config.yaml
arch: "edsr"
horizontal_flip: true
muon_scale: "match_rms_adamw"
adamw_lr_other_params: 0.0028
batch_size: 64
lr_schedule: "wsd"
adamw_weight_decay_other_params: 0.05
Rows from block 3 of a small image denoising model, named by matrix and row number. Rows with one number belong to one channel. Each number is 500 + 25 x the weight over its row's rms, rounded and kept within 0 to 999. All counts start at 0. Numbers have three digits each.
After each channel's rows are labels from the 100 images, of 14976, where the channel reaches its highest value: "patch colour" is the nearest of a few named colours to the mean colour under the peak. Only what is clearly more common there than usual is listed. The data: capsule endoscopy frames (Kvasir-Capsule).
# convs0: first 3x3 conv (model.blocks.3.convs.0.weight, 48x48x3x3, each kernel summed), inputs 0-47
# convs1: second 3x3 conv (model.blocks.3.convs.1.weight, 48x48x3x3, transposed, each kernel summed), outputs 0-47

convs0.13:503494500452471498525490484516498458555496495485451492541476513492528519476474502519498477491523544491556497469470500496463499476496479545510490
convs1.13:526498490496502475455520495461469483444501518508522472474512486477413517504537490475505486484459464521473469508490476487503494494495504490486507
patch colour: black

convs0.14:475512508473474503518484513457470460482515468527521462509487550465501484490518470529463517507519486431530491496526497511485500484535523474511513
convs1.14:499483498497498521483507501550505494494504529485492511489519499521486571486447490506469468518473500533482534488500499458549496494449449519508511
patch colour: grey

convs0.37:467503480493472508484540477478497467496470513487489498500439473464471479500517515509502512545517461472502523520536546497535524466493484478537477
convs1.37:512523527546513503512514493474489514558518464527508489506512502504536566465512470540500518513515473516497472502482491483562524515525519506509513
patch colour: pink; white

convs0.9:502504482490522527499496507477548520479501444499471479457475518537497543476482484511504493497459474512497501494481477437541522507551515500508516
convs1.9:487494532502465471489490500536445458534487538495542495519522481491508464536523491494500502502511530530498488468510527531468465457500468500473474
patch colour: pink; grey

convs0.25:505519484479515479519505489501459481510523528478473472511474486463484529486535512492521516516542400508486474491477501486500500508486526497542504
convs1.25:509494511492501498507509499493497537487501467488507525494511533555468465503508495512506487478469603514496525509476493520469475516510465539485500
patch colour: pink; white

convs0.20:480504505536495462486539540496520476479461492484501515457495465533481470492533486479512512508514557484500516506541514557450486505489491504477502
convs1.20:500482503511497535509536500531510466489522543499482489513514495514535430523496518520510517526497534508541488460539531468530496514540531494503475
patch colour: orange

convs0.18:516520507508488540506478452498438506510476501502520498491541490503470533485472508494489505495525461487476477536520540511497456515481495458479555
convs1.18:506505486511475478499491511527458494537484515539503459495494520515513469519486528536509510533520473490512507474510510480497489450589513533486483
patch colour: grey; pink

convs0.1:479464522450480537497511506488499512470519505457459529491530488505506527543533524479515479494498498464471530481468538523475498536502537467506491
convs1.1:504515470529451414510514507493507478515496477522490470493455552480521493506509509498495518491498501539514488513522480478522521452507466527498509
patch colour: white

convs0.19:463505485493466480520481518572503479503481500488445488511460499487483467508496464527461519512513499471542505461484510498515506525517547478519493
convs1.19:530499541464504485499542504457477517469496504511526523466527467538519545507526513464532499506507504517462511536528519499461497491470497539523513
patch colour: grey

convs0.5:496517537513512473490501514473536505463509483508482558520491501500526474545498476555518498510492510457517461475517442494485497481465518490509467
convs1.5:490497527527452542498545504547471470498486489477499463469491507507479483497495508439515470492469496520478549528522531528486507513528499508506525
patch colour: white; pink

convs0.41:535501476498503520525501540507511482484471530492425508503544548500507473432531514484498495499486485464466482510485515494499490471511525496503526
convs1.41:509504534497481489502482499467534502536530492515483492501388473506502546495484479478496500487505485527483498519514497526491492479502533460504492
patch colour: grey

convs0.23:513471494492515490504513505488451499462549533457491509511557468529473455485541502501517509505505478472526486477489523509525482460531483524493474
convs1.23:498496489458532461485470472497525467527462452466499498480509510473538536507450524491483491480495530514473548489540470493501513506478519520498497
patch colour: pink; yellow

convs0.43:506478522548542527497508513493448453489497506482507517464558476522519513513520512485474480488489492554516489493552502512492469538510491504477481
convs1.43:511522480429509471501494479514553518539543491517496468524447517510478504516500477497490477490474500480493483525452504530490492454494532494503502
patch colour: white; pink

convs0.22:506477509511521529469517451494513573502488476556522494487503512464486511481500497510521475492439521489542506498524490484538494489487517477492465
convs1.22:454460454519520524464466515534491552483457515496498518467506498518518467527481497478494487507490502489523458485499496518470467499524484502464459
patch colour: white

convs0.34:530494472472471489473498503512483473497479504520504512497479519490498474464477467442502508497525433536527554520494536475512512508542483499515523
convs1.34:514490551535470563499482509498483501524547562493513515495477537479489515482530474464477507487503469492486469484548514505486508511518506494509525
patch colour: grey; pink

convs0.3:527509485495510451494506467512497479507491484515472492491537549527504484554536494477518484489499492477495485474563508474509471502519517562480469
convs1.3:476481496487514566493503514493489499506484497471526509505432455465507548488478521523508510513511493502506503515511488509493517551478519429503510
patch colour: white

convs0.42:494526525485471514516513478488521490502500494490483493485423483505496433496501481490498518496498521461462474519504483479563514514520545462487496
convs1.42:491489492494427491513543497464517484502501483566470468512448496513496544482512487498533506481498497532539527507507496505513509507503453486512518
patch colour: grey