From a checkpoint of a small image denoising model.
Training: muon at rate 0.0036, 10100 steps.
Data: trained on capsule endoscopy frames (Kvasir-Capsule), 42238 training examples, 15.3 epochs.
Rows from block 4, named by matrix and row number. Rows with one number belong to one channel. Each number is 50 + 15 x the weight over its row's rms, rounded and kept within 0 to 99. All counts start at 0. After the name is the row's rms in percent of the matrix's.
# convs0: first 3x3 conv (model.blocks.4.convs.0.weight, 48x48x3x3), inputs 18-23, a 3x3 kernel for each
# convs1: second 3x3 conv (model.blocks.4.convs.1.weight, 48x48x3x3, transposed), outputs 18-23, a 3x3 kernel for each
convs0.0 093:35 33 25 48 55 30 57 56 50 64 51 74 59 44 70 59 52 82 47 52 63 37 53 50 40 47 47 30 29 34 39 50 38 48 60 55 32 47 63 43 60 63 20 35 41 57 56 64 52 61 50 46 58 55
convs1.0 098:50 41 48 54 43 45 62 44 44 45 52 52 48 62 61 50 39 45 46 55 62 46 60 63 21 28 55 48 40 48 60 61 53 61 53 46 43 25 59 37 38 57 55 52 72 49 52 55 49 45 47 62 54 60
convs0.1 089:46 43 51 24 37 31 47 54 42 16 19 07 19 34 34 31 60 53 67 51 74 61 57 72 27 46 65 61 66 48 69 69 61 61 55 51 61 38 51 36 13 34 62 33 47 43 36 66 60 25 59 81 74 59
convs1.1 092:62 56 71 44 32 62 42 39 40 29 46 24 13 20 17 13 29 42 34 13 22 53 23 24 51 54 44 21 25 29 34 24 28 48 42 43 63 62 86 64 58 65 49 55 56 27 36 50 04 38 56 38 34 56
convs0.2 108:45 48 60 47 43 59 50 44 53 09 47 91 04 48 99 00 54 99 66 45 44 71 40 21 59 35 13 62 59 52 58 60 60 64 71 69 76 51 57 65 51 43 64 51 41 70 47 37 75 67 50 57 49 47
convs1.2 112:46 52 39 27 38 39 43 53 54 00 34 99 00 55 96 00 49 84 67 56 53 79 67 50 61 47 53 49 44 37 48 44 45 61 45 46 62 33 47 51 39 50 45 37 33 45 49 44 45 35 24 65 54 37
convs0.3 096:40 40 50 48 40 49 37 37 39 65 63 70 44 52 55 22 34 33 49 49 79 50 42 66 26 37 70 41 37 40 51 57 57 61 57 55 44 59 70 45 52 53 55 56 49 28 55 60 39 33 40 23 27 30
convs1.3 107:54 71 59 47 64 37 44 48 40 93 84 79 54 53 61 46 46 46 41 57 64 36 50 41 35 59 59 31 37 38 43 47 47 37 38 51 57 54 37 47 44 53 17 33 27 51 71 78 54 67 71 44 47 51
convs0.4 097:51 50 45 54 61 58 27 37 47 25 05 18 53 39 56 58 36 53 29 48 67 23 39 55 41 51 59 70 66 56 52 57 49 43 54 55 45 46 54 38 43 59 32 35 48 66 75 65 34 34 27 44 57 51
convs1.4 094:46 58 51 68 58 38 54 35 32 29 23 08 72 50 34 69 54 44 21 12 35 13 34 62 25 40 63 69 69 64 41 47 63 41 53 63 41 66 68 29 51 44 44 65 48 58 55 48 43 56 56 50 51 56
convs0.5 090:56 47 60 45 42 34 39 56 42 96 99 89 72 76 64 54 67 56 40 46 38 49 51 40 22 28 32 28 30 23 46 60 45 68 85 66 43 51 52 42 51 49 61 62 64 60 38 29 71 51 38 59 50 34
convs1.5 086:73 85 63 58 74 43 59 45 16 41 43 59 29 21 32 41 36 38 33 53 51 49 37 40 81 56 54 21 30 46 43 60 62 51 64 64 49 45 38 70 60 49 63 48 30 48 39 55 45 41 46 58 63 74
convs0.6 088:40 67 55 32 66 46 38 71 52 28 42 38 44 48 44 80 77 65 69 51 95 36 34 78 38 46 71 71 53 19 78 62 18 83 65 29 41 27 35 53 36 44 41 34 45 57 26 41 43 34 53 49 42 60
convs1.6 085:40 47 43 41 42 37 42 42 40 24 31 33 46 42 49 73 67 74 48 61 65 36 46 61 14 25 23 81 57 35 76 55 28 78 53 48 74 58 47 71 76 52 64 75 56 33 47 43 46 76 66 34 56 47
convs0.7 107:45 29 30 46 33 34 62 52 45 00 00 00 63 59 42 99 99 97 50 52 50 47 59 56 29 48 59 59 54 62 44 46 53 33 39 40 44 60 78 52 70 84 49 63 72 65 78 64 55 57 47 38 41 35
convs1.7 116:48 46 32 40 63 60 48 67 69 25 00 00 59 45 35 99 99 92 30 33 40 43 43 46 76 57 35 66 68 73 55 56 62 47 50 51 57 28 46 42 35 46 29 39 40 60 58 57 47 47 41 17 24 34
convs0.8 096:58 69 76 47 53 55 49 45 51 40 36 29 40 39 38 66 74 81 61 58 59 62 47 43 38 35 29 55 56 36 42 37 38 30 29 22 87 77 72 69 64 69 31 28 28 81 75 72 49 51 35 22 31 22
convs1.8 085:60 47 44 55 45 46 55 39 40 33 34 52 52 49 51 53 42 43 60 69 77 41 52 54 24 37 57 68 63 64 62 58 60 47 34 36 59 59 65 36 40 52 32 41 57 48 44 56 48 42 49 10 08 10
convs0.9 095:50 37 46 56 45 41 64 52 58 69 48 32 44 37 33 57 42 29 43 66 53 72 70 52 67 63 32 41 40 45 34 43 46 56 65 76 86 70 48 79 54 32 74 58 34 60 68 48 42 32 38 33 21 27
convs1.9 095:45 47 47 44 47 40 34 36 42 62 58 45 39 64 54 66 66 47 54 49 23 54 41 34 61 51 41 39 46 61 46 52 63 43 61 73 63 41 17 64 47 24 61 43 15 77 73 68 65 59 78 52 35 61
convs0.10 097:68 54 52 59 55 44 70 65 42 44 43 67 40 42 67 22 40 70 50 48 55 50 51 53 38 21 25 34 45 56 12 50 65 34 71 78 44 33 49 53 48 53 45 39 40 51 65 86 35 52 65 33 47 73
convs1.10 104:70 56 52 62 43 50 65 51 54 32 44 56 38 43 60 50 48 59 58 43 38 62 44 48 60 35 62 42 49 65 42 59 69 54 56 65 51 50 36 57 59 52 62 90 63 64 62 61 42 41 56 34 41 39
convs0.11 099:44 26 45 57 33 45 69 53 47 59 74 72 23 61 88 00 25 55 34 61 82 16 33 54 07 17 26 58 41 33 52 54 53 55 44 62 35 31 39 52 42 34 68 67 50 36 33 41 50 38 46 54 50 51
convs1.11 091:70 86 78 57 74 44 50 70 43 56 54 51 60 57 42 56 49 30 49 56 55 48 50 68 49 38 51 44 41 34 50 67 51 54 72 66 45 69 47 52 64 60 25 49 49 35 40 43 75 60 62 85 66 45
convs0.12 101:60 56 41 45 30 23 71 67 55 38 24 10 27 21 16 22 34 50 43 45 62 28 50 84 65 61 70 38 42 50 33 56 51 38 43 53 47 36 41 48 36 01 37 42 57 44 59 59 39 74 66 39 40 35
convs1.12 113:40 56 50 61 69 60 57 56 57 72 44 07 41 45 21 29 37 43 54 52 71 50 31 45 41 41 39 45 50 56 35 32 36 35 23 54 46 45 41 56 53 54 66 39 39 44 57 54 45 36 36 31 45 43
convs0.13 105:54 40 58 50 54 83 50 52 62 49 61 40 42 46 28 44 29 19 77 52 47 76 43 63 81 47 56 38 44 41 31 45 36 25 33 34 39 38 26 39 55 54 51 56 43 27 54 50 53 66 62 45 60 72
convs1.13 123:28 51 59 53 55 43 50 39 28 48 34 43 46 56 92 64 73 99 73 45 47 47 46 54 59 79 72 71 54 42 60 58 56 54 45 51 40 43 54 52 43 37 62 43 24 47 42 44 37 37 43 53 47 57
convs0.14 085:62 46 43 77 46 52 77 74 66 33 35 25 35 52 44 27 51 47 56 59 71 35 25 50 27 21 31 35 42 24 30 50 43 36 50 53 31 26 55 29 24 60 23 31 44 55 51 43 64 56 48 43 40 23
convs1.14 088:50 68 55 41 63 45 42 52 44 43 12 00 78 52 24 81 56 33 53 58 72 58 63 65 70 70 72 62 50 39 58 49 33 57 47 25 28 40 50 46 56 60 68 64 67 56 45 35 56 45 27 75 51 25
convs0.15 105:22 40 57 30 59 59 25 44 43 00 24 71 00 26 68 00 33 65 66 59 36 96 73 43 75 68 60 56 61 60 37 57 58 37 46 59 62 46 30 61 55 51 45 35 39 65 43 26 89 29 03 68 30 12
convs1.15 103:54 50 42 62 63 43 70 72 56 63 29 35 36 21 24 42 31 39 33 39 73 04 16 72 25 20 53 54 44 45 40 43 46 36 47 42 48 35 50 59 44 43 70 40 38 56 62 58 43 42 54 64 48 46
convs0.16 105:73 47 44 79 61 59 46 43 60 62 46 29 45 29 24 50 38 37 65 30 29 46 36 40 46 69 59 28 39 43 40 43 48 52 47 69 04 48 81 37 55 66 42 62 95 47 40 51 28 42 54 51 50 51
convs1.16 106:70 50 53 51 54 50 41 47 47 68 49 31 70 53 34 55 43 27 33 30 41 58 62 61 55 77 62 44 51 49 50 63 52 58 70 50 54 68 61 31 68 79 30 39 56 31 61 56 13 45 70 53 54 38
convs0.17 093:57 37 27 49 61 42 35 58 40 33 25 33 34 40 34 39 58 49 59 64 66 40 41 51 31 34 43 47 46 42 36 33 31 56 42 48 52 54 48 41 44 46 44 45 43 87 63 36 61 50 53 27 54 62
convs1.17 095:60 54 38 51 55 61 52 50 62 74 58 32 49 48 55 58 51 64 56 66 45 51 56 48 39 50 52 55 47 33 49 67 48 45 57 54 49 41 47 53 35 33 61 37 37 33 66 79 57 45 66 64 53 41
convs0.18 131:53 41 43 41 55 30 47 43 53 43 54 46 49 50 47 47 46 46 49 39 46 52 60 43 53 45 54 46 44 34 40 60 42 66 46 40 49 42 60 54 49 54 55 44 48 44 44 46 41 54 50 53 44 57
convs1.18 050:60 58 49 24 71 52 43 46 72 48 47 50 48 41 48 43 50 44 55 54 58 52 57 55 46 41 50 50 45 66 66 72 45 28 57 47 44 55 48 51 66 54 55 59 52 40 60 48 62 40 60 50 58 58
convs0.19 106:31 25 34 46 29 37 36 23 41 27 42 55 20 46 57 45 69 76 46 36 36 46 39 42 30 36 37 38 45 48 47 57 59 33 37 55 30 45 70 32 42 68 26 41 60 53 40 27 60 55 40 50 54 41
convs1.19 097:69 80 34 59 76 38 61 70 56 51 32 30 48 40 42 69 33 43 41 43 79 60 56 60 65 41 60 57 54 61 55 33 45 46 30 43 52 37 33 40 32 39 50 43 47 64 63 43 65 84 53 69 65 64
convs0.20 112:37 51 46 26 38 38 31 53 49 32 36 47 30 44 48 42 74 71 34 36 34 47 44 45 74 67 72 55 56 47 49 58 41 42 63 39 57 55 52 41 37 42 67 64 66 35 34 45 39 37 38 37 46 42
convs1.20 095:55 61 66 52 45 54 58 51 46 35 28 41 76 55 56 71 60 44 17 07 12 56 42 27 86 73 57 43 61 50 60 77 63 62 75 52 69 65 64 47 48 59 37 49 50 57 45 56 70 59 61 60 56 43
convs0.21 101:18 39 35 42 57 48 39 50 43 49 38 56 50 42 59 58 58 61 24 31 56 30 53 61 43 53 67 53 53 47 65 51 45 55 48 37 66 66 49 57 48 29 51 37 21 58 64 83 48 64 72 63 70 79
convs1.21 111:71 50 42 46 42 58 44 46 60 99 93 62 76 44 38 52 35 41 83 64 65 78 69 63 62 44 47 45 41 43 52 40 44 39 50 52 44 44 51 59 77 72 66 54 50 47 57 82 49 73 73 63 58 40
convs0.22 084:57 47 58 50 60 50 34 36 43 41 40 32 45 46 17 32 39 34 63 51 52 50 63 57 24 52 75 48 31 32 55 29 35 67 47 48 46 48 39 61 49 53 71 67 52 41 79 69 23 55 65 33 50 60
convs1.22 068:65 40 48 82 57 64 81 67 67 53 36 20 48 45 22 70 44 43 42 21 48 41 25 30 57 44 24 67 53 42 75 48 32 59 54 52 55 40 31 37 39 45 41 45 49 49 38 51 70 58 26 32 59 49
convs0.23 096:55 57 44 41 48 40 52 52 59 41 46 49 51 47 39 65 52 53 81 69 65 55 40 46 33 14 10 54 49 67 55 44 62 40 44 46 66 56 46 64 62 57 32 35 38 70 52 46 36 25 29 30 20 25
convs1.23 095:67 50 48 54 43 39 68 62 48 63 48 45 58 50 60 63 64 76 68 82 60 57 59 77 22 36 65 25 44 55 39 45 45 53 43 46 47 43 44 34 47 46 46 52 41 66 71 65 65 72 74 64 58 78
convs0.24 106:55 43 53 72 60 60 71 53 45 52 48 67 59 48 61 61 47 55 76 46 37 67 45 37 72 47 35 59 53 61 63 55 62 55 51 56 39 35 51 31 32 58 46 43 59 39 46 38 51 51 38 56 60 37
convs1.24 100:58 47 47 55 46 51 53 51 46 37 36 48 26 42 52 45 65 77 69 46 44 75 57 35 63 51 26 44 61 61 47 61 74 54 50 66 54 57 62 53 63 71 55 54 48 84 53 50 79 50 44 61 56 64
convs0.25 086:52 61 45 29 45 37 62 61 58 72 60 63 45 39 39 54 57 57 66 39 46 44 51 57 13 36 65 44 52 40 60 66 56 60 56 58 60 31 54 72 59 77 21 29 35 48 20 20 61 54 42 72 68 55
convs1.25 083:61 61 73 42 62 56 46 46 49 62 41 27 65 59 36 78 52 51 19 14 30 60 43 27 89 65 37 45 42 52 45 55 61 60 54 62 56 67 89 19 29 63 30 37 65 52 39 13 54 74 46 66 78 74
convs0.26 092:63 54 57 52 70 59 50 58 51 26 30 00 29 37 08 21 27 33 35 65 56 27 49 47 21 34 32 28 34 58 49 42 70 40 37 53 34 60 55 13 22 36 38 38 35 55 50 56 38 36 49 46 39 49
convs1.26 086:36 27 48 30 33 44 36 32 47 48 67 50 91 80 34 98 92 52 60 67 77 95 87 72 93 83 76 63 58 38 67 72 49 71 77 72 54 64 73 60 52 50 63 52 49 63 70 81 55 71 68 58 67 60
convs0.27 100:69 64 47 61 61 52 49 44 48 73 52 44 55 39 27 53 40 29 77 76 54 62 59 45 61 59 64 49 53 36 48 68 29 49 48 20 30 39 62 41 47 59 53 41 48 77 70 54 67 65 52 66 61 46
convs1.27 084:34 26 42 50 21 50 38 39 44 47 52 52 49 56 60 54 72 81 85 49 51 80 54 50 48 28 18 50 43 44 49 46 39 37 29 33 54 43 42 40 41 32 60 65 47 32 39 38 43 59 60 53 44 47
convs0.28 104:42 52 67 12 38 43 20 59 59 64 44 63 41 45 78 47 60 84 64 55 38 39 40 43 22 35 47 48 50 61 57 57 63 51 72 59 35 35 57 58 59 69 39 55 77 48 60 58 31 54 60 25 57 62
convs1.28 105:35 41 60 28 46 52 47 52 58 38 53 44 39 61 61 59 61 50 37 57 57 50 41 39 69 44 25 58 47 46 55 44 42 58 46 51 37 45 48 45 49 58 41 54 70 22 47 72 09 43 68 27 51 62
convs0.29 146:59 46 48 12 27 49 41 48 57 64 60 57 31 24 24 35 30 34 48 36 37 28 40 57 28 33 48 51 43 33 55 49 44 43 52 56 65 50 37 82 72 71 28 44 55 83 71 66 37 44 57 46 46 57
convs1.29 185:40 50 57 36 57 64 61 54 47 41 34 37 26 20 25 49 41 47 22 27 39 52 45 51 58 49 40 44 43 44 51 54 58 52 44 33 48 65 67 68 75 65 59 54 37 57 54 59 38 49 53 54 45 52
convs0.30 089:43 34 33 44 43 43 34 41 21 69 72 85 52 63 72 52 78 86 47 41 61 42 34 65 36 30 63 58 53 66 74 69 50 77 71 57 38 41 24 64 59 31 58 67 55 47 35 29 44 42 26 34 45 19
convs1.30 103:54 49 49 57 59 50 58 67 51 56 36 50 46 43 53 67 61 69 31 67 54 36 62 54 46 47 45 46 25 33 38 28 24 49 27 20 47 45 42 56 61 43 72 63 51 52 39 52 63 46 48 50 42 30
convs0.31 088:51 31 50 46 39 57 46 32 42 36 45 48 34 44 58 58 43 67 49 52 60 50 32 54 39 43 54 39 44 52 39 48 54 54 59 59 50 56 57 39 53 45 35 43 44 85 60 57 51 49 52 39 39 50
convs1.31 078:47 61 51 54 65 44 69 74 51 79 55 59 68 75 65 67 53 49 50 68 68 33 63 70 18 52 67 50 42 46 53 55 41 51 43 34 57 63 44 62 63 42 54 57 43 58 77 72 51 50 49 52 40 49
convs0.32 102:26 37 48 44 60 50 67 74 49 44 56 59 26 47 42 25 43 35 42 47 54 38 37 55 65 46 53 41 48 45 48 52 43 55 64 43 73 56 62 43 34 37 76 62 63 38 21 15 49 42 39 45 60 73
convs1.32 093:37 26 34 44 42 43 65 70 57 49 58 70 43 45 49 40 52 48 47 59 51 32 48 57 54 59 74 54 52 50 51 46 48 32 41 54 38 34 37 46 36 19 78 60 58 30 33 36 65 57 58 63 53 57
convs0.33 120:38 37 38 52 32 36 65 42 49 56 86 69 58 51 46 79 40 24 56 39 19 54 55 24 28 72 45 72 73 79 58 47 48 62 37 53 87 96 80 53 45 40 47 26 39 71 59 41 63 55 43 64 56 54
convs1.33 123:53 56 52 46 48 55 43 39 65 64 69 37 34 50 35 00 39 51 52 59 62 57 62 54 65 94 41 55 44 48 53 43 58 54 36 53 54 76 55 40 43 46 35 19 52 41 37 61 51 51 45 39 48 75
convs0.34 084:60 57 44 43 49 17 33 52 30 50 55 54 65 63 47 45 37 25 37 57 63 58 76 93 56 62 61 73 50 40 76 65 45 69 51 43 51 42 46 62 54 59 57 40 43 50 42 48 48 57 49 77 68 40
convs1.34 083:54 60 47 51 53 41 57 51 40 65 49 28 39 40 33 45 52 49 34 31 61 36 34 42 57 27 48 53 62 39 49 45 37 31 16 21 44 62 48 55 57 48 48 46 37 47 23 10 47 41 33 58 41 43
convs0.35 110:36 42 41 35 48 45 37 68 55 25 43 40 31 43 28 42 46 35 62 44 47 66 25 58 57 27 67 53 72 48 59 54 65 53 51 65 43 55 45 47 55 33 61 50 37 45 63 72 30 50 53 36 39 52
convs1.35 114:42 59 46 50 52 53 50 38 65 44 45 51 54 36 57 48 30 54 42 53 40 28 61 23 43 49 25 73 74 81 76 52 68 68 48 67 56 39 47 76 42 57 76 46 57 45 51 54 54 74 56 60 84 40
convs0.36 094:31 42 34 45 34 32 68 48 40 38 37 66 32 41 74 50 46 69 38 36 40 00 16 38 18 40 48 60 62 66 76 70 74 76 55 65 92 43 26 87 34 20 75 44 29 71 50 71 56 49 70 66 50 59
convs1.36 094:34 47 48 50 51 38 61 54 50 29 54 71 25 64 76 22 45 64 42 42 75 29 38 83 37 58 45 39 48 35 24 47 39 36 52 57 40 52 47 54 62 35 46 58 33 44 30 47 46 42 56 44 41 41
convs0.37 100:42 51 55 28 37 56 48 48 52 91 72 74 60 51 55 24 14 18 27 30 40 36 31 58 60 56 67 42 49 56 47 50 64 58 70 75 34 43 41 46 43 38 75 79 69 29 27 31 30 37 56 55 70 82
convs1.37 096:43 33 38 46 46 47 50 47 37 66 87 76 27 45 36 16 13 03 42 81 74 16 65 58 29 64 53 44 42 45 57 53 48 70 58 49 44 53 64 39 48 43 55 54 43 42 57 79 50 66 78 69 86 92
convs0.38 089:38 48 58 46 52 51 38 57 54 26 30 62 35 57 88 30 72 98 45 31 53 60 50 59 44 19 50 65 49 28 56 55 28 68 72 49 47 33 48 38 38 44 47 53 71 61 70 50 53 55 40 51 60 51
convs1.38 115:39 47 71 42 38 64 50 42 53 21 33 67 18 33 52 47 59 54 39 55 69 39 59 66 34 46 58 65 43 40 64 57 41 66 47 43 38 22 48 59 52 68 50 66 61 68 57 35 60 48 37 64 40 26
convs0.39 090:56 44 65 66 36 28 53 39 33 25 22 37 45 45 57 45 55 57 58 42 37 76 81 67 49 92 79 44 54 45 58 63 48 40 32 31 45 47 62 33 29 52 46 53 60 30 33 43 57 54 66 60 73 74
convs1.39 092:60 55 45 63 57 47 56 56 56 21 54 72 27 61 81 43 61 69 43 40 55 62 41 13 64 30 25 51 51 53 61 55 60 46 44 50 50 47 48 58 59 54 45 53 67 39 33 12 39 65 29 25 44 24
convs0.40 099:45 40 61 54 66 72 50 47 63 74 52 31 79 62 41 86 78 60 46 38 28 51 41 32 67 44 35 59 64 68 43 48 55 46 51 48 47 46 66 58 65 95 43 38 61 68 57 42 67 50 38 72 60 44
convs1.40 092:40 52 61 33 40 51 34 33 42 23 36 79 40 47 73 50 51 81 65 70 48 72 75 55 73 77 58 25 31 40 35 56 51 34 42 45 35 41 57 42 47 62 44 49 81 47 59 56 44 46 50 39 57 56
convs0.41 080:43 38 35 71 84 18 40 35 16 46 40 34 54 42 64 51 43 50 49 43 41 58 75 55 48 53 40 41 47 33 43 84 34 52 36 37 44 47 45 38 73 68 46 52 46 56 73 48 59 62 28 56 45 40
convs1.41 076:54 79 63 74 48 59 64 54 65 43 40 41 37 66 51 56 63 52 48 38 41 47 72 32 35 36 39 63 50 57 45 82 48 49 72 37 47 59 52 60 92 67 60 80 56 60 69 57 54 99 52 61 67 45
convs0.42 121:46 70 92 24 46 69 26 38 53 15 26 54 13 30 59 16 23 38 24 38 61 49 23 78 76 50 47 73 62 41 77 56 51 71 55 47 44 45 62 45 29 49 43 57 52 61 30 27 39 56 28 70 40 31
convs1.42 121:52 73 70 42 57 71 49 43 66 47 52 48 36 52 54 45 34 39 47 40 35 61 48 22 44 67 38 67 72 70 62 44 61 66 60 73 43 28 36 37 38 57 47 39 42 30 17 43 45 67 33 41 60 38
convs0.43 106:41 33 27 28 26 41 39 44 44 51 42 40 40 32 28 28 24 36 66 81 67 34 39 43 30 22 48 46 60 67 45 48 61 42 49 56 75 75 64 35 41 41 27 39 58 13 38 38 61 74 50 35 33 53
convs1.43 115:38 34 52 46 51 45 48 42 38 22 30 26 10 28 21 14 20 23 39 32 36 47 35 42 29 29 43 61 61 61 55 46 49 60 54 58 65 68 80 50 41 51 43 66 71 22 22 35 38 77 87 43 65 61
convs0.44 096:73 53 27 74 58 43 46 45 59 60 46 44 40 28 46 38 35 77 64 79 77 74 82 85 52 57 69 49 51 69 45 44 42 35 28 41 31 33 40 37 48 61 56 52 49 37 58 82 35 45 69 19 55 57
convs1.44 085:57 51 52 68 65 67 46 49 65 66 55 50 45 56 74 25 52 90 33 18 42 23 30 55 49 74 54 43 59 52 43 67 62 59 61 65 58 44 34 64 48 54 58 56 52 61 69 27 50 62 53 30 38 35
convs0.45 106:68 45 41 84 58 42 71 55 47 62 43 58 56 34 51 56 32 52 81 57 32 76 52 18 68 45 22 50 53 70 48 48 62 52 54 60 41 54 49 29 38 35 43 41 35 40 45 67 35 42 53 22 35 52
convs1.45 105:54 42 40 49 50 55 54 52 57 66 55 29 53 42 34 59 46 44 69 51 48 79 73 70 86 59 46 49 46 32 55 60 47 45 45 41 60 61 70 55 46 69 52 38 69 34 53 71 35 44 45 08 25 43
convs0.46 083:42 50 63 46 63 66 22 48 53 31 45 35 58 68 49 41 47 43 51 34 41 55 51 47 45 60 57 36 45 33 32 47 25 45 55 32 61 54 35 77 63 57 90 86 71 59 36 60 31 21 47 54 50 61
convs1.46 081:55 64 51 44 57 42 32 41 43 43 55 50 55 69 52 43 42 50 60 74 72 82 78 55 99 78 53 48 44 48 58 55 44 60 70 51 44 46 36 23 22 31 28 35 41 58 73 75 71 91 92 59 93 86
convs0.47 093:36 40 38 33 36 30 54 57 33 28 46 74 43 53 67 37 61 75 27 27 44 36 29 45 53 54 78 51 62 60 49 58 45 34 46 43 31 33 59 17 21 43 56 56 74 25 54 56 34 59 48 38 57 44
convs1.47 088:48 58 62 34 45 59 43 53 63 75 58 36 61 45 28 67 55 37 60 36 43 59 56 62 53 57 57 41 30 44 48 42 35 38 39 26 51 25 57 71 42 63 63 42 66 54 62 55 68 70 69 75 64 51